config = dict(
    train_examples=15625,
    hop_length=160,
    win_length=400,
    stem='single',
    widths=[384],
    init='small_normal',
    optimizer='soap',
    shampoo_beta=0.95,
    one_sided=False,
    adamw_lr_other_params=0.00086,
    batch_size=64,
)
Rows from block 5 of a small sound classifier, named by matrix and row number. Rows with one number belong to one channel. Each number is 128 + 24 x the weight over its row's rms, rounded and kept within 0 to 255. All counts start at 0. Numbers have three digits each.
Before each channel's rows are labels from the 100 clips, of 14976, where the channel reaches its largest size: "strongest on" is what is common among them. Only what is clearly more common there than usual is listed. The data: read English sentences (LibriTTS-R). In brackets: how many of the 100, against the usual share in percent.
# filt: filter width-3 conv (model.blocks.5.filt.weight, 384x384x3, standardized in use, each kernel summed), inputs 192-287
# gate: gate width-3 conv (model.blocks.5.gate.weight, 384x384x3, standardized in use, each kernel summed), inputs 192-287
# out: residual pointwise conv (model.blocks.5.out.weight, 384x384x1, standardized in use, transposed), outputs 192-287

strongest on: voice: female (83 vs 52.2)
filt.165:097169083137105101099090112077149155139110153137124141140111104165128125136149127147096112146099138102135099136139103136102116155141169151124130148102112089135134115103117091089095136128157121149104105096072182132129113106143114140135161116123080155133166142094114161140093162143186139163
gate.165:152098145113146124124151126137130122181148132158155091097066129128121129141082148110072126120126133169170105144087100088141138130102139086134125169101155138134130122126160099124149173147109094139160134077145125140122113091117122119111095127142143126141140116098112123154122096156126112100
out.165:144141163091110165135126104144177150118134096106140123175114157144109132147107128144117127114153117121112151138093130138158167122110149082107110107179160104071143123109145113130086130140144099139143121115141086144108090140115161188051121156156104131085155145119107145158129150121139123126

strongest on: voice: female (89 vs 52.2)
filt.228:145138142129132095136180173132141160113147102129162104119143139133146123105113075168131165120118099125126178123106160113161158133138139136164106111094128141141108132061120091118154143111134106171140137140141105141149136099151096093096111139175142118127140096120145151073135134092134171152
gate.228:151157153109146137141131089125159137161134089151130094150140111120173092102131176157105126134125134121115128107200062107114161138110147120152102150143091142134120128124161138132120150115125146146098143154128100142158142120106136120152094161109120139095104126122119139088152115114166097170
out.228:127070124143100130088116129109149084113115122100116108093146087114140153164126124092182150101091121142157071137122134098178177134146098157143090116108121110116111101131116159121097110109154090155122158092159139145173135140142174144174155111115114131145116133090116096115175148135089097109

strongest on: voice: female (91 vs 52.2)
filt.227:119155129138146115152093119149140119101126154154144173108156162165136161140148127134139117112136146097139122095112166149141157123120090120131142110142112060116178160164109097148157133133141128145076146173108120128105137121091113132114150141141133127092151156115120095123095117161097104119
gate.227:121142082124128120144114085161147166122134104139146147120169110111119170131197129150160118132132144071181147100138124124155152100181122108156108155156117134125143157146139097127132104134126148112127159168146124098154075117124109170111118145105118134093115103115096139167104139169172132096
out.227:084122137143132120112084134120128108103138119143112129131139149111129127097130152079145134127090123136092100152105133123138112154140175104106163155120162144143117131108131120125175168116103092128157149103139110132174140154134118150160115109117158111088104110130121103166114160125141128139

strongest on: voice: female (86 vs 52.2)
filt.112:144155141118091128135133155150107108148148149111108138091125111089117108152110094124121142146148147140125156148117125132099128159115152122124108192131165152084111168132102156099097141106145090128143167141091142117144135193127132132153116153156134118124142149133145146172067080123088116114
gate.112:111103121175128152172131111125102144118138118116106119122138100134188116123150129103139145159097118157142104122079145117140129134090112140164105140119147109117115119138179085142135105129112109107154134102115124096143138115142171153124123124123143128141060155119127119112173129147107123129
out.112:132094123116126145116126129142140115120107123125156128163127105121151179106075062118134106127093128106142108153125147089103162121114146110144110092107135142129141169127132148116145143151111123158131102133169120144083118101135123095091083134169125169163117096120142116123094168064151150129

strongest on: voice: male (76 vs 47.8)
filt.354:125099168154133143107129110125160094149109121143108131112133133129175121110126118149144145143132125098131127121126083162127136125099119161072116171107116158149107127104135100102082183118145119091106129094127089158143100132165142103125137130123092148136120128136113114103098124091127116147
gate.354:128166127133116183091142134105151094124089144123125189111147140058128118127109137119111124146143145073135169123113153132126116157085156082156125155120133100098093128133103147148136117134133130097151185139126096164099122137140119161112130151145084145142121151104154137143143135090125102116
out.354:143093131149140127154123122195152146133094154121159117198124097138173130179124142084136144111138131096132100144183132128144119148120100127122134111120113175150137102113130149119140140136164139152129086140131159124141134131135115121161118126138115137143140143116126148099135101121104133133

strongest on: voice: female (87 vs 52.2)
filt.379:115122154074142116151157102143107141115108137096142139135130118134117160190130111104163126141153118138113166111145139085149125128146112131115092144118128159099111102080160128100058139110120128092079128157165158158118130135094145116127131124124123177137090115139109096127121146138156134135
gate.379:157182148064100159171151140146155133125097143109156104137125094152128151147117120145097172142109120166153080130118123169096134113106136116175100127143178124102156162126174129130101118130158188136093142181187124095125132103120119106122149123131115138160123133122093119132156158153125136113
out.379:130153150152138131114091122077102110148088144111136099127138101163134172139106081135130159124123080147145171143101151139144113178131160162138092113125146135119130125125117127118172147123122100137130107128165091106130147137135129168127092107150121101099133164158118171115128127097139112152

strongest on: voice: male (77 vs 47.8)
filt.66:127168095131128153135086142138125110087076129121140157127148142123152107128123146093102122138145120120088168117135151146095134124103114114106119155086158122131099139160106138141160123112127071131170148075148132096107131125120083126115157130087153142105114111121105137118106143124139162095
gate.66:137115131129134130140122156123155111146157185156119100152116143133122111137169143124145116142137168127165150129105097119160080197125135137163094095090118095154122136109125107151094129151110121171125115106153132121102136150120126125115131106110151125145113124136120109092111110085135148093
out.66:129144107137132128165142127121133126139106146148111137130092120138100161124107100095112138152154099105149116137127127101118166119127114124148081158143147129141166132159113142187127126116185177134142191153096119136082113161105167109123115119159125126105166116129128110113158132116125147113

strongest on: voice: female (96 vs 52.2)
filt.114:114083107099110075103126137099126121105114130148125151106119143148140083122134130092170142132152116126133145146128138104122106127138122116147112097072168140111131161135108146145096110107087092130127126157109152111106110160138103137159111096137145140155121118112110130111124135123151170135
gate.114:148148139177122110142145125137062137175133158115130109086120102132128115119101102130132179136084182116138143139114103128130137143123153089140111098130128128094174131107084131123168106130114152113107138129151120171173114155149108158130145164116126165148125120131178131145079138115137161154
out.114:149112099101136146134117139146107097133176136101143133125112117078146163076076078133074120107134170117120111126169123156126110142143120139124194141128135137099094124137168158082126081121140105144108194125156103087153147122143127079120147131120111154133110129128140140149105089156095133120

strongest on: voice: female (80 vs 52.2)
filt.231:133164133095105112151131111129146112135146123151125097155136096142138094177090114160113116170131086119083172123101153129096133125115117067148120144120128121144119109145137117117160115118144132142103108148136119137114098140122137099127168138142081141110129160116112097128120123196168147141
gate.231:175121126161149108134186148108138138112098092167101093133120119118131127116142125129133135115131137146126112086084142134112137124202144117122153127123126113092162093197105143141164116186201133094146120147168087155115128102141138154120124096110109143075135148170129139046132157117109142114
out.231:146126125120153146091139115141115104123126122136186133130122127127173095123170100142124132174123153116162150118086112104127149156136153153120183133163102159122163164141133160182108112109113131123141113131112139124131123153111114193123145109136178123120144157070144104100149102139151114104

strongest on: voice: male (73 vs 47.8)
filt.95:089099148101103129118157096127115104137080080106124163143101132163117130116125110107103139088127107137095140104085124132095125127092150120141138100143119127133153087109114085176125124099145143081053132111117134092135124139113103098096123144127147092140144134103138143136171140134115102120
gate.95:128103149151125118145144113115148128159121099159125163151135140103100130099132140116106135162125118153096119138131154133148098132174141118159059126110125121123166145157141151152134094186138145096146108129172115158119160134172119113134157103122144130110124135144116134081089126115135143158
out.95:160162144137080131104148120119157067113163118111111103102140121136090104137173174138149083099081130115145102126086132101109136074108117157142125099145151136114120150141146134089112195125087145130119101083090089148134124198116153092132144141111110130125125160109127127086131118181126138143

strongest on: voice: female (95 vs 52.2)
filt.11:135105141107131121144167150098105174117123091136133153140134144149104135183140107102136074149150167124126084101122141116096141168164091144136129135132157117097111098102115144120124106080113122121149098099158110112135137125104125119066106152118113113128090095139109099142115140154070110146
gate.11:059107105110143112113143119136089125168090125164150135133104150128154140093142180120143113157122120125126118101125134116095156122155137130122094111174092131138178121073168131110126135087144122095118155188098126117085107108105112098128125160139131094096118125117118137133147100073127082138
out.11:104111104135143180127131131128113144082090120121146097054149111121108145115151128124096129150076129162108169135114158111175096095142134145085177101117111143131099128100107095109123112157112163134080121164092078147174101131089147142145137113140124108106107108098120125143170143128148122102

strongest on: voice: female (82 vs 52.2)
filt.238:114126100147119076134064109130123152096140116104104127095164154111127112130160108122115145135112126128142166126124158122110102136090118172112135125146139113142077107103138136138126098129160141059113114132123110167136150110131102178110128117100102114113093126163184135148127128145115112131
gate.238:112161155140100113126101112130131159139092152134104120091091134071126172123136117131148158097139099111163116118110111125110121097124153085129108129160106106142117159140166146113131115131142159119104139135154143097162140133122141090155129147117085142157161116180113094130096139159119124127
out.238:116140115110092129112153119137101179127137153107141116145134048114103176102118111127114160118104155185144121149169149150138200114132126137119145148122129102131118138110187122125078143138112099139151129117141123144114132144120165087116120125136119101125105123140126176129108122138128133150

strongest on: voice: female (85 vs 52.2)
filt.279:093064128092156129125183153085080115129182130137149133088100131115143138088138146094114101143146132145115104156106110159102138145137127126139152127116099142085099133164128169118149146104122113099159152176122129076093141168129093132149139109148149118128125126102159178166135114153097151143
gate.279:104078118129121111155155147133089112125123138109125099160113146106117088132130086133110144156165144124135128100120083142116134126143105120111153113127126155141114109124157128107158114080131069112140169056115132090117124160116133142118154116114162130140111164130148170146147126138139135154
out.279:103153134141126136073141127127073083142147113118126150134135109144133120109113152106130091103154123146194158128089122092097135137106111148134084113146148103159080140097109130083157128179075168134149120104134119088171180118148144098101104172128112145118145157157122133088102084115133098123

strongest on: voice: male (76 vs 47.8)
filt.320:105151138166146125125124146125089087118126085129130146092136124176120149129106111106098064126138167141116089128086106159163153154127124107073112113129109100133156189140116130151090096114142154089132134111119150084138164134148140099155148115130119145152083104128121167140141110099119098155
gate.320:117134114168117165194143150131159116163122120113108090120169038157177096134121097156123122152104112158154152140116125100102118129105146124098122120080146076136079117134098119117175147147181137147098116121131077144115164128132150118150142115123103152108161161124144118154129107103113145129
out.320:104119151106119091167115160152129121116125118158114121128088117146189124126104121102109139127121117096132139115110122176095145134114120121107089103161102118114117115164155111172115136137097111115144143102089080157127100138093140098158137164172150099140146146120129136106137134122133116076

strongest on: voice: female (86 vs 52.2)
filt.125:132124133101130141089099111129152104105147129129088135127136133112147140133124156132160122167158121119160077151136129131119082145124142120112082109090138166137158138089115159125108130147093155105102103150138120147071109085094173143126126144137165110118142134137129179142140117083152152128
gate.125:167118084170127095120149134118168115087131141113148116141115083137121131121120136128134149135112139108109158119130109124119116103150090144124117138088149126142082124115152141065135124121130185163096113099118148073130118122098139140160121161158168139150155143139150124146131102129109125086
out.125:143134156052089117148129152104157171124085125098155135166106146114148097168117159131106116161112126147126149136124111143080138171148126135162148072105194156122119153131172117105128091094164117114090126146133125108128126138141120168111112119127119105139075130152116139108122139147136144152

strongest on: voice: male (75 vs 47.8)
filt.180:108178123145150111089098112098156111140088128133131149143113144098113129150104146137120152095126163137107161127159130135149176108080128171119097152142133106124148115146131112110121142141099177122117118075113092160152150147134096120139150165162140158084150105118105131130129128128101141139
gate.180:098161091108134091124113101122091121148120130122159094146104082104098131105121112110158127128116126061102119077133127112130142147117132133161113093209088124111153114119129091129159136128099110127124120137140116186137134129113143110126155129156128126123094111136129134138150135155149110133
out.180:128092129148170126159131150155146131124196136101167121128117160121086138101147177132093114132098182116106118115139141087179189151133120089130165129129095126107116093113114089138179098145108120154099157113167145135137089161122139133094108132138133111056124146161110112112119090104123117058