{"arch": "wavenet", "model": "sound classifier", "dataset": "read English sentences (LibriTTS-R)", "train_examples": 15625, "n_mels": 80, "hop_length": 160, "input": "log_mel", "spec_augment": true, "win_length": 400, "targets": ["voice"], "num_classes": 2, "norm": "groupnorm", "weight_standardization": true, "depths": [12], "kernel_size": 3, "stem": "single", "widths": [384], "label_smoothing": 0.1, "loss": "cross_entropy", "init": "small_normal", "residual_init": "scaled_by_depth", "optimizer": "soap", "beta2": 0.95, "lr": 0.0047, "beta1": 0.95, "shampoo_beta": 0.95, "eps": 1e-08, "precondition_frequency": 50, "max_precond_dim": 1536, "merge_dims": false, "one_sided": false, "adamw_lr_other_params": 0.00086, "ema_decay": 0.99, "steps": 16100, "batch_size": 64, "epochs": 65.9, "lr_schedule": "cosine", "final_lr_fraction": 0.01, "warmup_steps": 320, "weight_decay": 0.1, "adamw_weight_decay_other_params": 0.05}
Rows from block 5 of a small sound classifier, named by matrix and row number. Rows with one number belong to one channel. Each number is 500 + 40 x the weight over its row's rms, rounded and kept within 0 to 999. All counts start at 0. Numbers have three digits each. After the name is the row's rms in percent of the matrix's.
After each channel's rows are labels from the 100 clips, of 14976, where the channel reaches its largest size: "strongest on" is what is common among them. Only what is clearly more common there than usual is listed. The data: read English sentences (LibriTTS-R). In brackets: how many of the 100, against the usual share in percent.
# filt: filter width-3 conv (model.blocks.5.filt.weight, 384x384x3, standardized in use, each kernel summed), inputs 192-287
# gate: gate width-3 conv (model.blocks.5.gate.weight, 384x384x3, standardized in use, each kernel summed), inputs 192-287
# out: residual pointwise conv (model.blocks.5.out.weight, 384x384x1, standardized in use, transposed), outputs 192-287

filt.48 096:489505490547477531490503561476457440504455541459491542475510431520486460433450564513500453422462513478542512509465459527467447485509467532465515476551433593466492484535519637512473483491513469581514501459510420470481432494494489481523489447486436521494509502485512502505533504500450536457
gate.48 099:537454549534477478489470479531549579407501459521490558520425555515460450476596512481512522525431523529465554471480438478512476477444542419506476482461467426469588465503575431549490566543461559406461481471546509520438558517554465420441589488521461487419508497480511491486557477508506488467
out.48 097:444469513431481488475458513558561481499535466520459462472489484499551516416493527487548492458515538495510456508531462442470531461454529485498540438422454427498489471489474562547597481513456574379414483529510493424477493524525461434468512506375541477558558493549496472435522461522498501480
strongest on: voice: female (85 vs 52.2)

filt.357 096:549532499528519507463490472497475482454485509528448557428505497536478518549497515455551553532458537461490472510512524450516459527507494559588540463514485478562521493468564513448508521443564468528538543534509485522475526489435513550432460457534557476450468474469448494539482510454470533486
gate.357 107:522552461499489475567486530440406575449483502504547519490430450471485530513516450510455470556484540485542468558433476519512491515523515527415509459580531488583474490459534379460432533540567515517521528402475484523540497516505533541473462452478436475576463525496481502498433502568487466424
out.357 099:480426532435513508484554519481501547493502472522516445450529344506450491450559455499563538517467509478516471492435451484515373516465477481487494489497531481486417496487487545419484492545533577462430528494464483461581452490559449547481580500449499448473485590502444497457541506484533483491
strongest on: voice: female (90 vs 52.2)

filt.63 106:542496486514516513566453500461595494556562528580459502513507504487505468520443502448499558507447514480544531499492528446441458543428509535488487565562501480493441521513477548590480492527517461570514461532522553456509475528588445525459543431535476554532490513495482575568509467525496489500
gate.63 112:488494527461491556576555501445495453514537519539545600397457483466519523494511532460526463506543541473542515453592454474510564520511491467456523488483456538498472428509406551478492454525488478520531458440568534499528466473477558582506531478463551454525548502507441492511540550504524525548
out.63 101:497533514475526497497506491465557626465464512514491465540585490418448543493425440502468468508515506568443440467552508562535551525513475469608489467505486555517522455463473533512536519512473441522493557426551470549549511505474545481462561465545496491525484502562512489440550469469518509513
strongest on: voice: female (91 vs 52.2)

filt.42 086:461475489479516526493502549584508471518542528528468468518446481508528465527549519535467421542478550508448519503478539567535469536502556514469531519502535535523488492571490452528550528470503521468502530495487461526423524483476542582451449479456487509473499550531531518549492480499564493498
gate.42 097:500455579502456540545482431393479507470516458532477484445505553438532540497577493422428496435554508474486506481546467490509503513486491513532445509500471439516489516504489480423535457513474514471590474515550491479518510509511524534525537557511564516469489489518536512516533463554474517485
out.42 092:512541535441485454510565519542518501508513514557477521548462489471540455454506553530493484459500583573518535462500520494498596587540478486423459396488443527498502601512470472437445399581463509488500440565538484507486529560447424462505521539496489519455524474506522445494460478458537506528
strongest on: voice: female (89 vs 52.2)

filt.178 099:523474530574496461507501462488546521533465445516496430557541534480566503468527518555530492469472469494518484515519509484500512516549501512523535518464563446566487475530551433543505501555487535509512448531501550570544480567503477456480565548545486500509572478501479489472520508480453480563
gate.178 098:539466517480482404493496419471521501400448475442498534463480529508493507489509490545466421440494504491486507457519514478456525525578531512489512477441508476537556493535493537546457532586470568479455439485537509497519570535492471541445557521535511505550580487474455557519481556469487551538
out.178 095:475442501445488546517511504515467472517474528496457512581539547494564512544523503533416492530561557501507464512489505550484510501522526548581475571480471504478455568489496460577501572470450460449507526416550481471413463467492524591468432478462458545504472453547512529466495552469536443498
strongest on: voice: female (89 vs 52.2)

filt.147 109:480542478504508462495502560531491551470549550604542478525540519526521439503507476479552530522472463445453559496518555522534547527504505447511492514569491484529552473467486483446503506512450559494540495506520550493559515511478574514520506486543557470520509537464495463495484498514496520470
gate.147 103:460519455531546614498520499492469540539552487510480482474482498374476534502527419434497487491507522525414436435454460628550500517549486531583481496450472428528571504442513481503516531458488547506471548472508433511466511474543553497463493474490520550452428507522588593555474448557476523506
out.147 100:498496480504485504536484556517569523525503519471513510461501441556469492476494497503540472471496476430437428524452480498492484586530432464474481515394470496477499452475503548444508480493562538507448504495511535506493526517482506466464493449540472449453469542491498415490472546504521428436
strongest on: voice: female (87 vs 52.2)

filt.345 093:478424509514500565414532475511479471484505440445489510493515555540479394425456477503480495560590462445528557610489510478540499464488471486515495491563487470495505537580431491467486540472490536493479555554471612484488510508489486524513512474489549542426496460544530592494528498507525482499
gate.345 093:496448529481551503452468573503520502523525525558517523466472496550451522492494468520478457584553466503554556539445530519511525500558549503543521499503495563457594514533475488516514512510524565466503499523516610563383547528458491498574526567477580516453533424433525444473524460491503492486
out.345 105:483481497530505561562434492504507537503552496431558455440528469465497521587509515463549478572505536536440565448525545444530402426525456514464479472485482531497478552470567509522434450539546483503495443516522597532560446575488539452597486486508488513504501554499529558513461485488508502503
strongest on: voice: female (95 vs 52.2)

filt.266 108:545506496453495542502432470496498544451468456532483517552493584507467487484489531559480492514523502483465506516466502449542542493556432516472522531498561552546471585491378469467504515527485613545437458508481556427453582486531471543495477472483563528498495531479486517479542529498501550554
gate.266 103:484502519524475440571451447430533552473441570486531560484515531488497491471454531488581473471576480541596518500469478494501438523525479496502502490495452460538533520539503511516452514475515563447472464431511535507512467513557487469516601455498444521514442450557540507519517500554501588534
out.266 118:475489531494489511450551428507530508487551508554529516532464542524511591425576405577554521543579453520521479554444518500479545545508490520484494529478562504514542496499544543516471507516489483503511533493501561490480519525556521499580469492459514489536501445455534531514495498468464459523
strongest on: voice: male (74 vs 47.8)

filt.216 110:507475579551522481460453553508491563522473557477469505500504502532497586475451472498562548497528506535467468588455579475540528492463498505479551462557562447439529506484434481500518487542495555567503491467523476440533515511525524612502466475508515529468501440567517477463465463494494457513
gate.216 107:485560487488438504506483450540552508508517571530501476465516457496488448465519459516516503509508413465461488550531481519503416477559493441445461514503522522456493416506540503438499548528488482505475511501509473496465468510419523453506461495446497488455463497553493528577458437414455460473
out.216 103:451414496444507475456443477524540545492405495515444527530475620531508535560568451499518490464476515503572479479534462492478482493462536433581486477470538479530536516524531512443504475481462568501430498495489619461509459485548531545482446524430515465505528460510469574457462508512453589520
strongest on: voice: female (95 vs 52.2)

filt.98 104:536438433499512568454473542507515545464525469485491475573502481539551547548508454523455477515502488523575453498487528546494562504472487512486506481509516527534530459465453491403522497500472483503447538518572526503593480523462504456517585492532574474512560519476557538525466475548445530562
gate.98 107:428555547512450492519497530439389462584476514413475529485435466503469470519479486491536527550488536478475499464453480545523499458471529457434459437582462535484480514509495440519547531516528498472532492497524465453509526547540494533490541459461504541523562449529496561476498514480549556561
out.98 103:529501541448476502501573554574473488495467514471489474576456482504325470478518636451582502521541511482469538499550532453485567453485544496558564548512513446482507558518490501526497466517479468514459544445499454426521543560495466449518514528460471519476531493508462451504424489509541522474
strongest on: voice: female (86 vs 52.2)

filt.151 100:496493580475517533506499510434518466540508496517555498518527529508504588508433464541538486503535526528502462560495595460434506525478536516502470507510513436533488492468523555519446478505533447504459558446503479536460476501487502466538496532430498499493461421523387411537452472424527514513
gate.151 097:477528468450438513451494461489532468561445462491472487482480492467435473495528506629487491497408537538438417559515462459501560523487500529507451503550524450457539489537630473498509512480543437489518447501525600548552455466516491474485495525475567453495525525539517477456518536415499441490
out.151 087:529520479556498454496519485446550502498397546453534585432508493538491537481506494443483506504538421542460500538477451569419528483496521509478465513549522526513509483504456430496533512466527467452512464498535531535502476485483407566499455472562527531524509456578520521498461558541472565502
strongest on: voice: female (94 vs 52.2)

filt.183 096:458522520478540509536547479502462502509541455445555516497516498491496532497446471519487493427509537482516529453503478470543519470523502581458503432532528513454527411478476530508515385493491525502503469539490538608562594530584484555522489505505491526470479484523462503493466557477483506462
gate.183 097:548444468469536537476532405544457560540558426517521434511401443499528413488578527494474502501464516508543478555441527447558534466553498510514533520457502490540530511478463459530511478529481547516551424506458406600447438526506506504435409476495537509490525469550495569429549502463448485488
out.183 096:507539507575476450529532480541483472533504549513548537572480465497461467542480486524492441472468463510528491496538537526482497494534489528501460478462538600492524504526508444462558533470546517538472528482443498469594496554526514438530526506544525481498482545440498422521559544503481505446
strongest on: voice: male (84 vs 47.8)

filt.160 117:480614542492443452481501534502555574543499508540479471514419524536483466512464491506409538525567537529580482524552500457497512502493430488455499568474516425495504489543460485560546518461391578513520510496472458549503516466558531475544406493519458553490470454499513553585455513487509520522
gate.160 114:452413528546433535549441507574455517570477536456498483471583476447504478463491497498481534463544512446551482475421487518500440543538523489448501448495509499512488522440444487512479548574530527470480455472512469425489419459534517583572544516481525483481534510446546466491495492480436457521
out.160 102:461515502492451542553494495566504512537433513480533471461539488529478458480516526497576533440414519527518464504481471529555549448488529542439494524608437452443533516481465505455486541458534486488538561536503593470558475539479518565456538487449510510483491542537506519503524501499529450428
strongest on: voice: female (83 vs 52.2)

filt.6 116:453522553463509475431487429386477531517526529403528471538513424475472529451523541509566520488491484509511524483544454541486505444526567467434477519535489555444400426479527515460494421502485487513515466488553497486522433495503549524522511463496427547482539490501488420567517450514508502423
gate.6 114:485502530517427454444540507437516548547466495472554511549470496493411521484412484467461509543515505509516497508428510523493492472476510587474548500517609431514499511519469429416498503445451438467426412456461532464456481423523483486489542514527463529509453463541419432519558472461490439443
out.6 104:582464491527543450506502510548466508513452544463524597416507572500570561534505540448496498482477504464483516544437548568526557500480594553515480465560528537493494494488470584489480513528512493523563457587425511483461503548483453516530451472490493459541504510509532564473480526491489484492
strongest on: voice: female (96 vs 52.2)

filt.7 110:405515570447507489478477491585532440508569587530556510549428545417565554480472501515479452475481517415425494507374526485430481540546502517529533414461536539535487527419429521454505578476503430505491534466430535513624542497520560529511534536525498470486501498469505500479448510399486533499
gate.7 107:598512440502519529549536520521507502537450526442477488413461458481441517492535527477526480504453494579502470536486526493537481492451518479476486497524599431493543475543508505525509434530461495490483487483521520467480513454489506498519428447561544468480482518504519469453514483528492495466
out.7 109:545454495545528514460459493466506484445488494590519496482526486571447419567489546479588469504411489519497522481456439418497471531485367427539485494600504484451467577456547422454491459524491512463559428489507496498494486476516524506486477497508510480515544499497516457493492486453426469533
strongest on: voice: male (79 vs 47.8)

filt.90 110:518370486483477531512424497587489493552554471537540505473476488506499526518490553445494447503463495513430515439506439447448410403527490502530509510597511440498496498519465485486512476542555526490533489519500484531487517537507474503507503503453478447497531433541544489505484557504423590473
gate.90 098:526467504561536528531522487505529548521511470468495561493468493497511533536497556493518425477496481564582490474486494503521500521551500486469459485464487472544474558565482477493491435591505561511509477507556494498548531523537504534496560481484529478483512556503519427449524475581521487436
out.90 101:485535485446521545479483475570439429451529555494448475503492509512498558526461508474472550527462515535520480532514498487532458577544556477470550509539449530509507430529532444464558464494410447489503465524567502441535464474536488510578462524399476501517492441545506493498485534521524462529
strongest on: voice: female (82 vs 52.2)

filt.192 105:463432420425511490459513440471460436475409540555509531499514495502503522474495577426553520481537525482554571458511524464512535595527492490460491462515514488438480451498454454511493498512429537501476500445568510489493527469463494483447488501436434529508541531472511527578515471545508432506
gate.192 094:546550512428491572494443469502533431555571528549560465459485531448514482519505486462557492548479506503493497493442474472546484527545543501466569518474454479500502498519465488499503481500510531476466514521514509544512411484441494486492561467427482436577551457409460493484503462432462531520
out.192 104:554480491506446419502600523515465449497571485486472470500427507457512412459598567476444466498491525497480563455531474513454447504503527520524436523378481499509496520553473503421466459458524473482496399545461571456537499490462478542581477534570535547495474526502504473499501481483594526535
strongest on: voice: female (93 vs 52.2)

filt.59 099:483544500492520535486500464550445532539501504418518441470476524505499485514466443477474514496458463579551496445498521483586527513482522525574528506524564507534514492513477520428502551562452503537441422549490503540482512486501537463457549455513448552515433487522529434467480569520535469470
gate.59 105:447558478454483508493505470433522509574494566509420508484487521468513482451501535506486540448512496484468459419419483499489489429489547550479511498434477518437494458470451552524514493590504470468552483445554470546526529438525582415487522494488511502443438561452438523442515574501510493495
out.59 104:503513551439494448461512492499516428468532481565404510405550534441532557535519539442540499540578515491529476459538512498539524561469570466485465525499473528482478486475478451529481446462525474492447554516557496397473494507558491529505519501465479484505547503486507570478463464548517510508
strongest on: voice: female (91 vs 52.2)

filt.176 101:536480510483536477510521484479420505523538561443464446506484539435475485496477479428436484504422469382411447479481513471561528512478519495532491493504451515480484520465532543516545511450565479523563536516498518450478506509463466434478508552487496504510440533504506470577493476454414574511
gate.176 095:484566520488513574506521499456481460469455538475499506501520521488566517479498503529448506535539522532542495456530442524448443469477563518539510548561462416551474481502611529477542500493487553481480486532503510478540531469565454485461501499452535454431536451464462504458507434457452523508
out.176 095:563493559492499482523502505444475515529580465456513519522476453509589525460475422486566575469518466532580432482509501511438561373520467436459429444431485475488500533474480447547506509545496471481488511554463526472478541482550512480542497439485552483506483559460508445545496525551540533528
strongest on: voice: female (82 vs 52.2)

filt.232 109:513523469461500531439482507493544512415485545525466474495550493478466482472524505501532503505505545550515483526485528484558508517526480526567494567477447533459535480552478435497592433444489453565530596496528517529521538525520498497530445533512566557505492518522511549504511505518539525545
gate.232 110:483545494488471562489521447550498439601522516523548544417434480463539506560578465493479516512526468538558460474510460482485380506512518469494463464518513588462405484486498531481529499490505545451486448580536409438540507479557480454422474542498515473506473499468566459496532523542556517542
out.232 097:459470509463486486483463458493490486499501449513465469499460494502536462509509504547585458513533513504467490477505462498492496489511474542574577541498570520452491487513490502540540429544437508471510445613541522428486443499504563490543499524504509522461600481574504486437569510469487549489
strongest on: voice: female (84 vs 52.2)

filt.327 087:561555526462466414455511462442472524482467523468484470577540475505518458474517553477492511491537525582497548466515453492458526490419462482496457467523474484514607505526523541490422510470513545558511538509494524499483574471450464512503421399562458486526456510487509516511502526525481421473
gate.327 096:448541549466511456652525476484545571464484501540492493496531421489478448551544547494510499489494514515542583492499429507582488495487480476533475581469483535423475475429517488543559515523473525514449504492584442544495486497451489499501452514496458610474582473470512480509524522468467464494
out.327 098:526466503536563493543454496490524449580535481515481561433472431515494448476472514454506518457489514444520395467522506509465449526524610470567441503534523516537502545462456580528536538472440477535445599484463460511475513470527543508486460499490544544510514490548428528469528461481565426532
strongest on: voice: female (95 vs 52.2)

filt.280 108:510542585518551427504435491480475461529476435501543490496488562570500461483495518497520501590507544544418524481481518480451505507477509606597551468462527478565497510527463556481495469479525521477491497533468584435473495514487553527481504513446537474543599508515519505579544552507490449554
gate.280 110:498469454424547396453522486540560460488434448496455370460546453493501460421541422552505586495426516518516480501519473574511499449508465463454427492449442500464437432511576453435572469562581498578440459424565490530532474432482426511462485506410520464426500520474440513463509545473422521460
out.280 099:484456457433438482504485502416482467475498496398448506434492442574490465500524551470534431585569471437533504479468499520541465519511554504459529486503482483490447482511563571495435495529467553490492464453498452518552501560507505450496508460466540574482456463511496500530490451560475546472
strongest on: voice: female (86 vs 52.2)

filt.209 111:513455510498523540432464564443528495452542522490510417607486529493526443481520474479446449455550461465435535569469465468466505518500479482562451547516481507549501513494543449478459566447544496517508507512465536523466469473508468492471532504486586528537566588501491535521510459493537542503
gate.209 113:467584534486496536447515539514523502561488514543498516503451559525492523429517447471461510533428461513449490518474402495545492435474468495499481452460493514503519503507472450517557547473513464562502529521476463561552506483464500538496468479436536567545451522497502561463470510465580515471
out.209 106:491523498496424533493521498487515504467618540506488577483465544486467520392548454482494640460477577508564544483549517362538478458507461543501571480547444455510484587473505503441511488471476483490498544530480388447445544483491499497514506484489538505418483492519534470513441491446529492482
strongest on: voice: female (80 vs 52.2)

filt.330 085:476475452531512484513587488558436463441482462496449517511508480539540460502504473502481487594525474484467438483517516564432561478470531495444514507521536478493593475535490542573570523532542563470520558509436463401488500512483527512481450466400501476501452489523458492578527432546466507511
gate.330 091:530426537492493531523507475403471531507505509486477495563462502465449482519523481480445499559431501481503491505458457491507481440523577551481539464462516468483572506496440578577489481559538475480464507476466537538484449455574498504525546548521545477448493514511570528472517572498485515508
out.330 090:485595470538473481464492493530427551466426486477599522489564467471507573543577539474450507534484499476522481492531510459500465511502455538550599490442426513483514535525486444475471480499451497558515443493452508403595483491518487507493542532543484503474438592435481506495487537492551458577
strongest on: voice: female (81 vs 52.2)

filt.332 097:480509522500545450504490559614508499487547496459516503522487467483520567456511497472477458475541476527385463553604526472463524490479470535470521518548507559480539448487486595498552525461550448510483546469469521555529558501492565544459472541481479537451539536516496524416516498419517572507
gate.332 104:552437480551526557424524465424480508476536473517477478535462551529565538526500468561459501528479539509427546490501498535573479499521423490518549459502417467469468463512460431483556432543526507455530529552518504530479519515496444462533477570490485549440481482538414487454533509446551497506
out.332 095:556413555489522489477426456513493590491489468557466389551538495540504485542502492502518500524528468546502597517443514525505430523489583503577524553457539526533459556475599506548484507479432512444507460574465518458432523468444457505568510470530522446509447480499461444552565519508508467466
strongest on: voice: male (78 vs 47.8)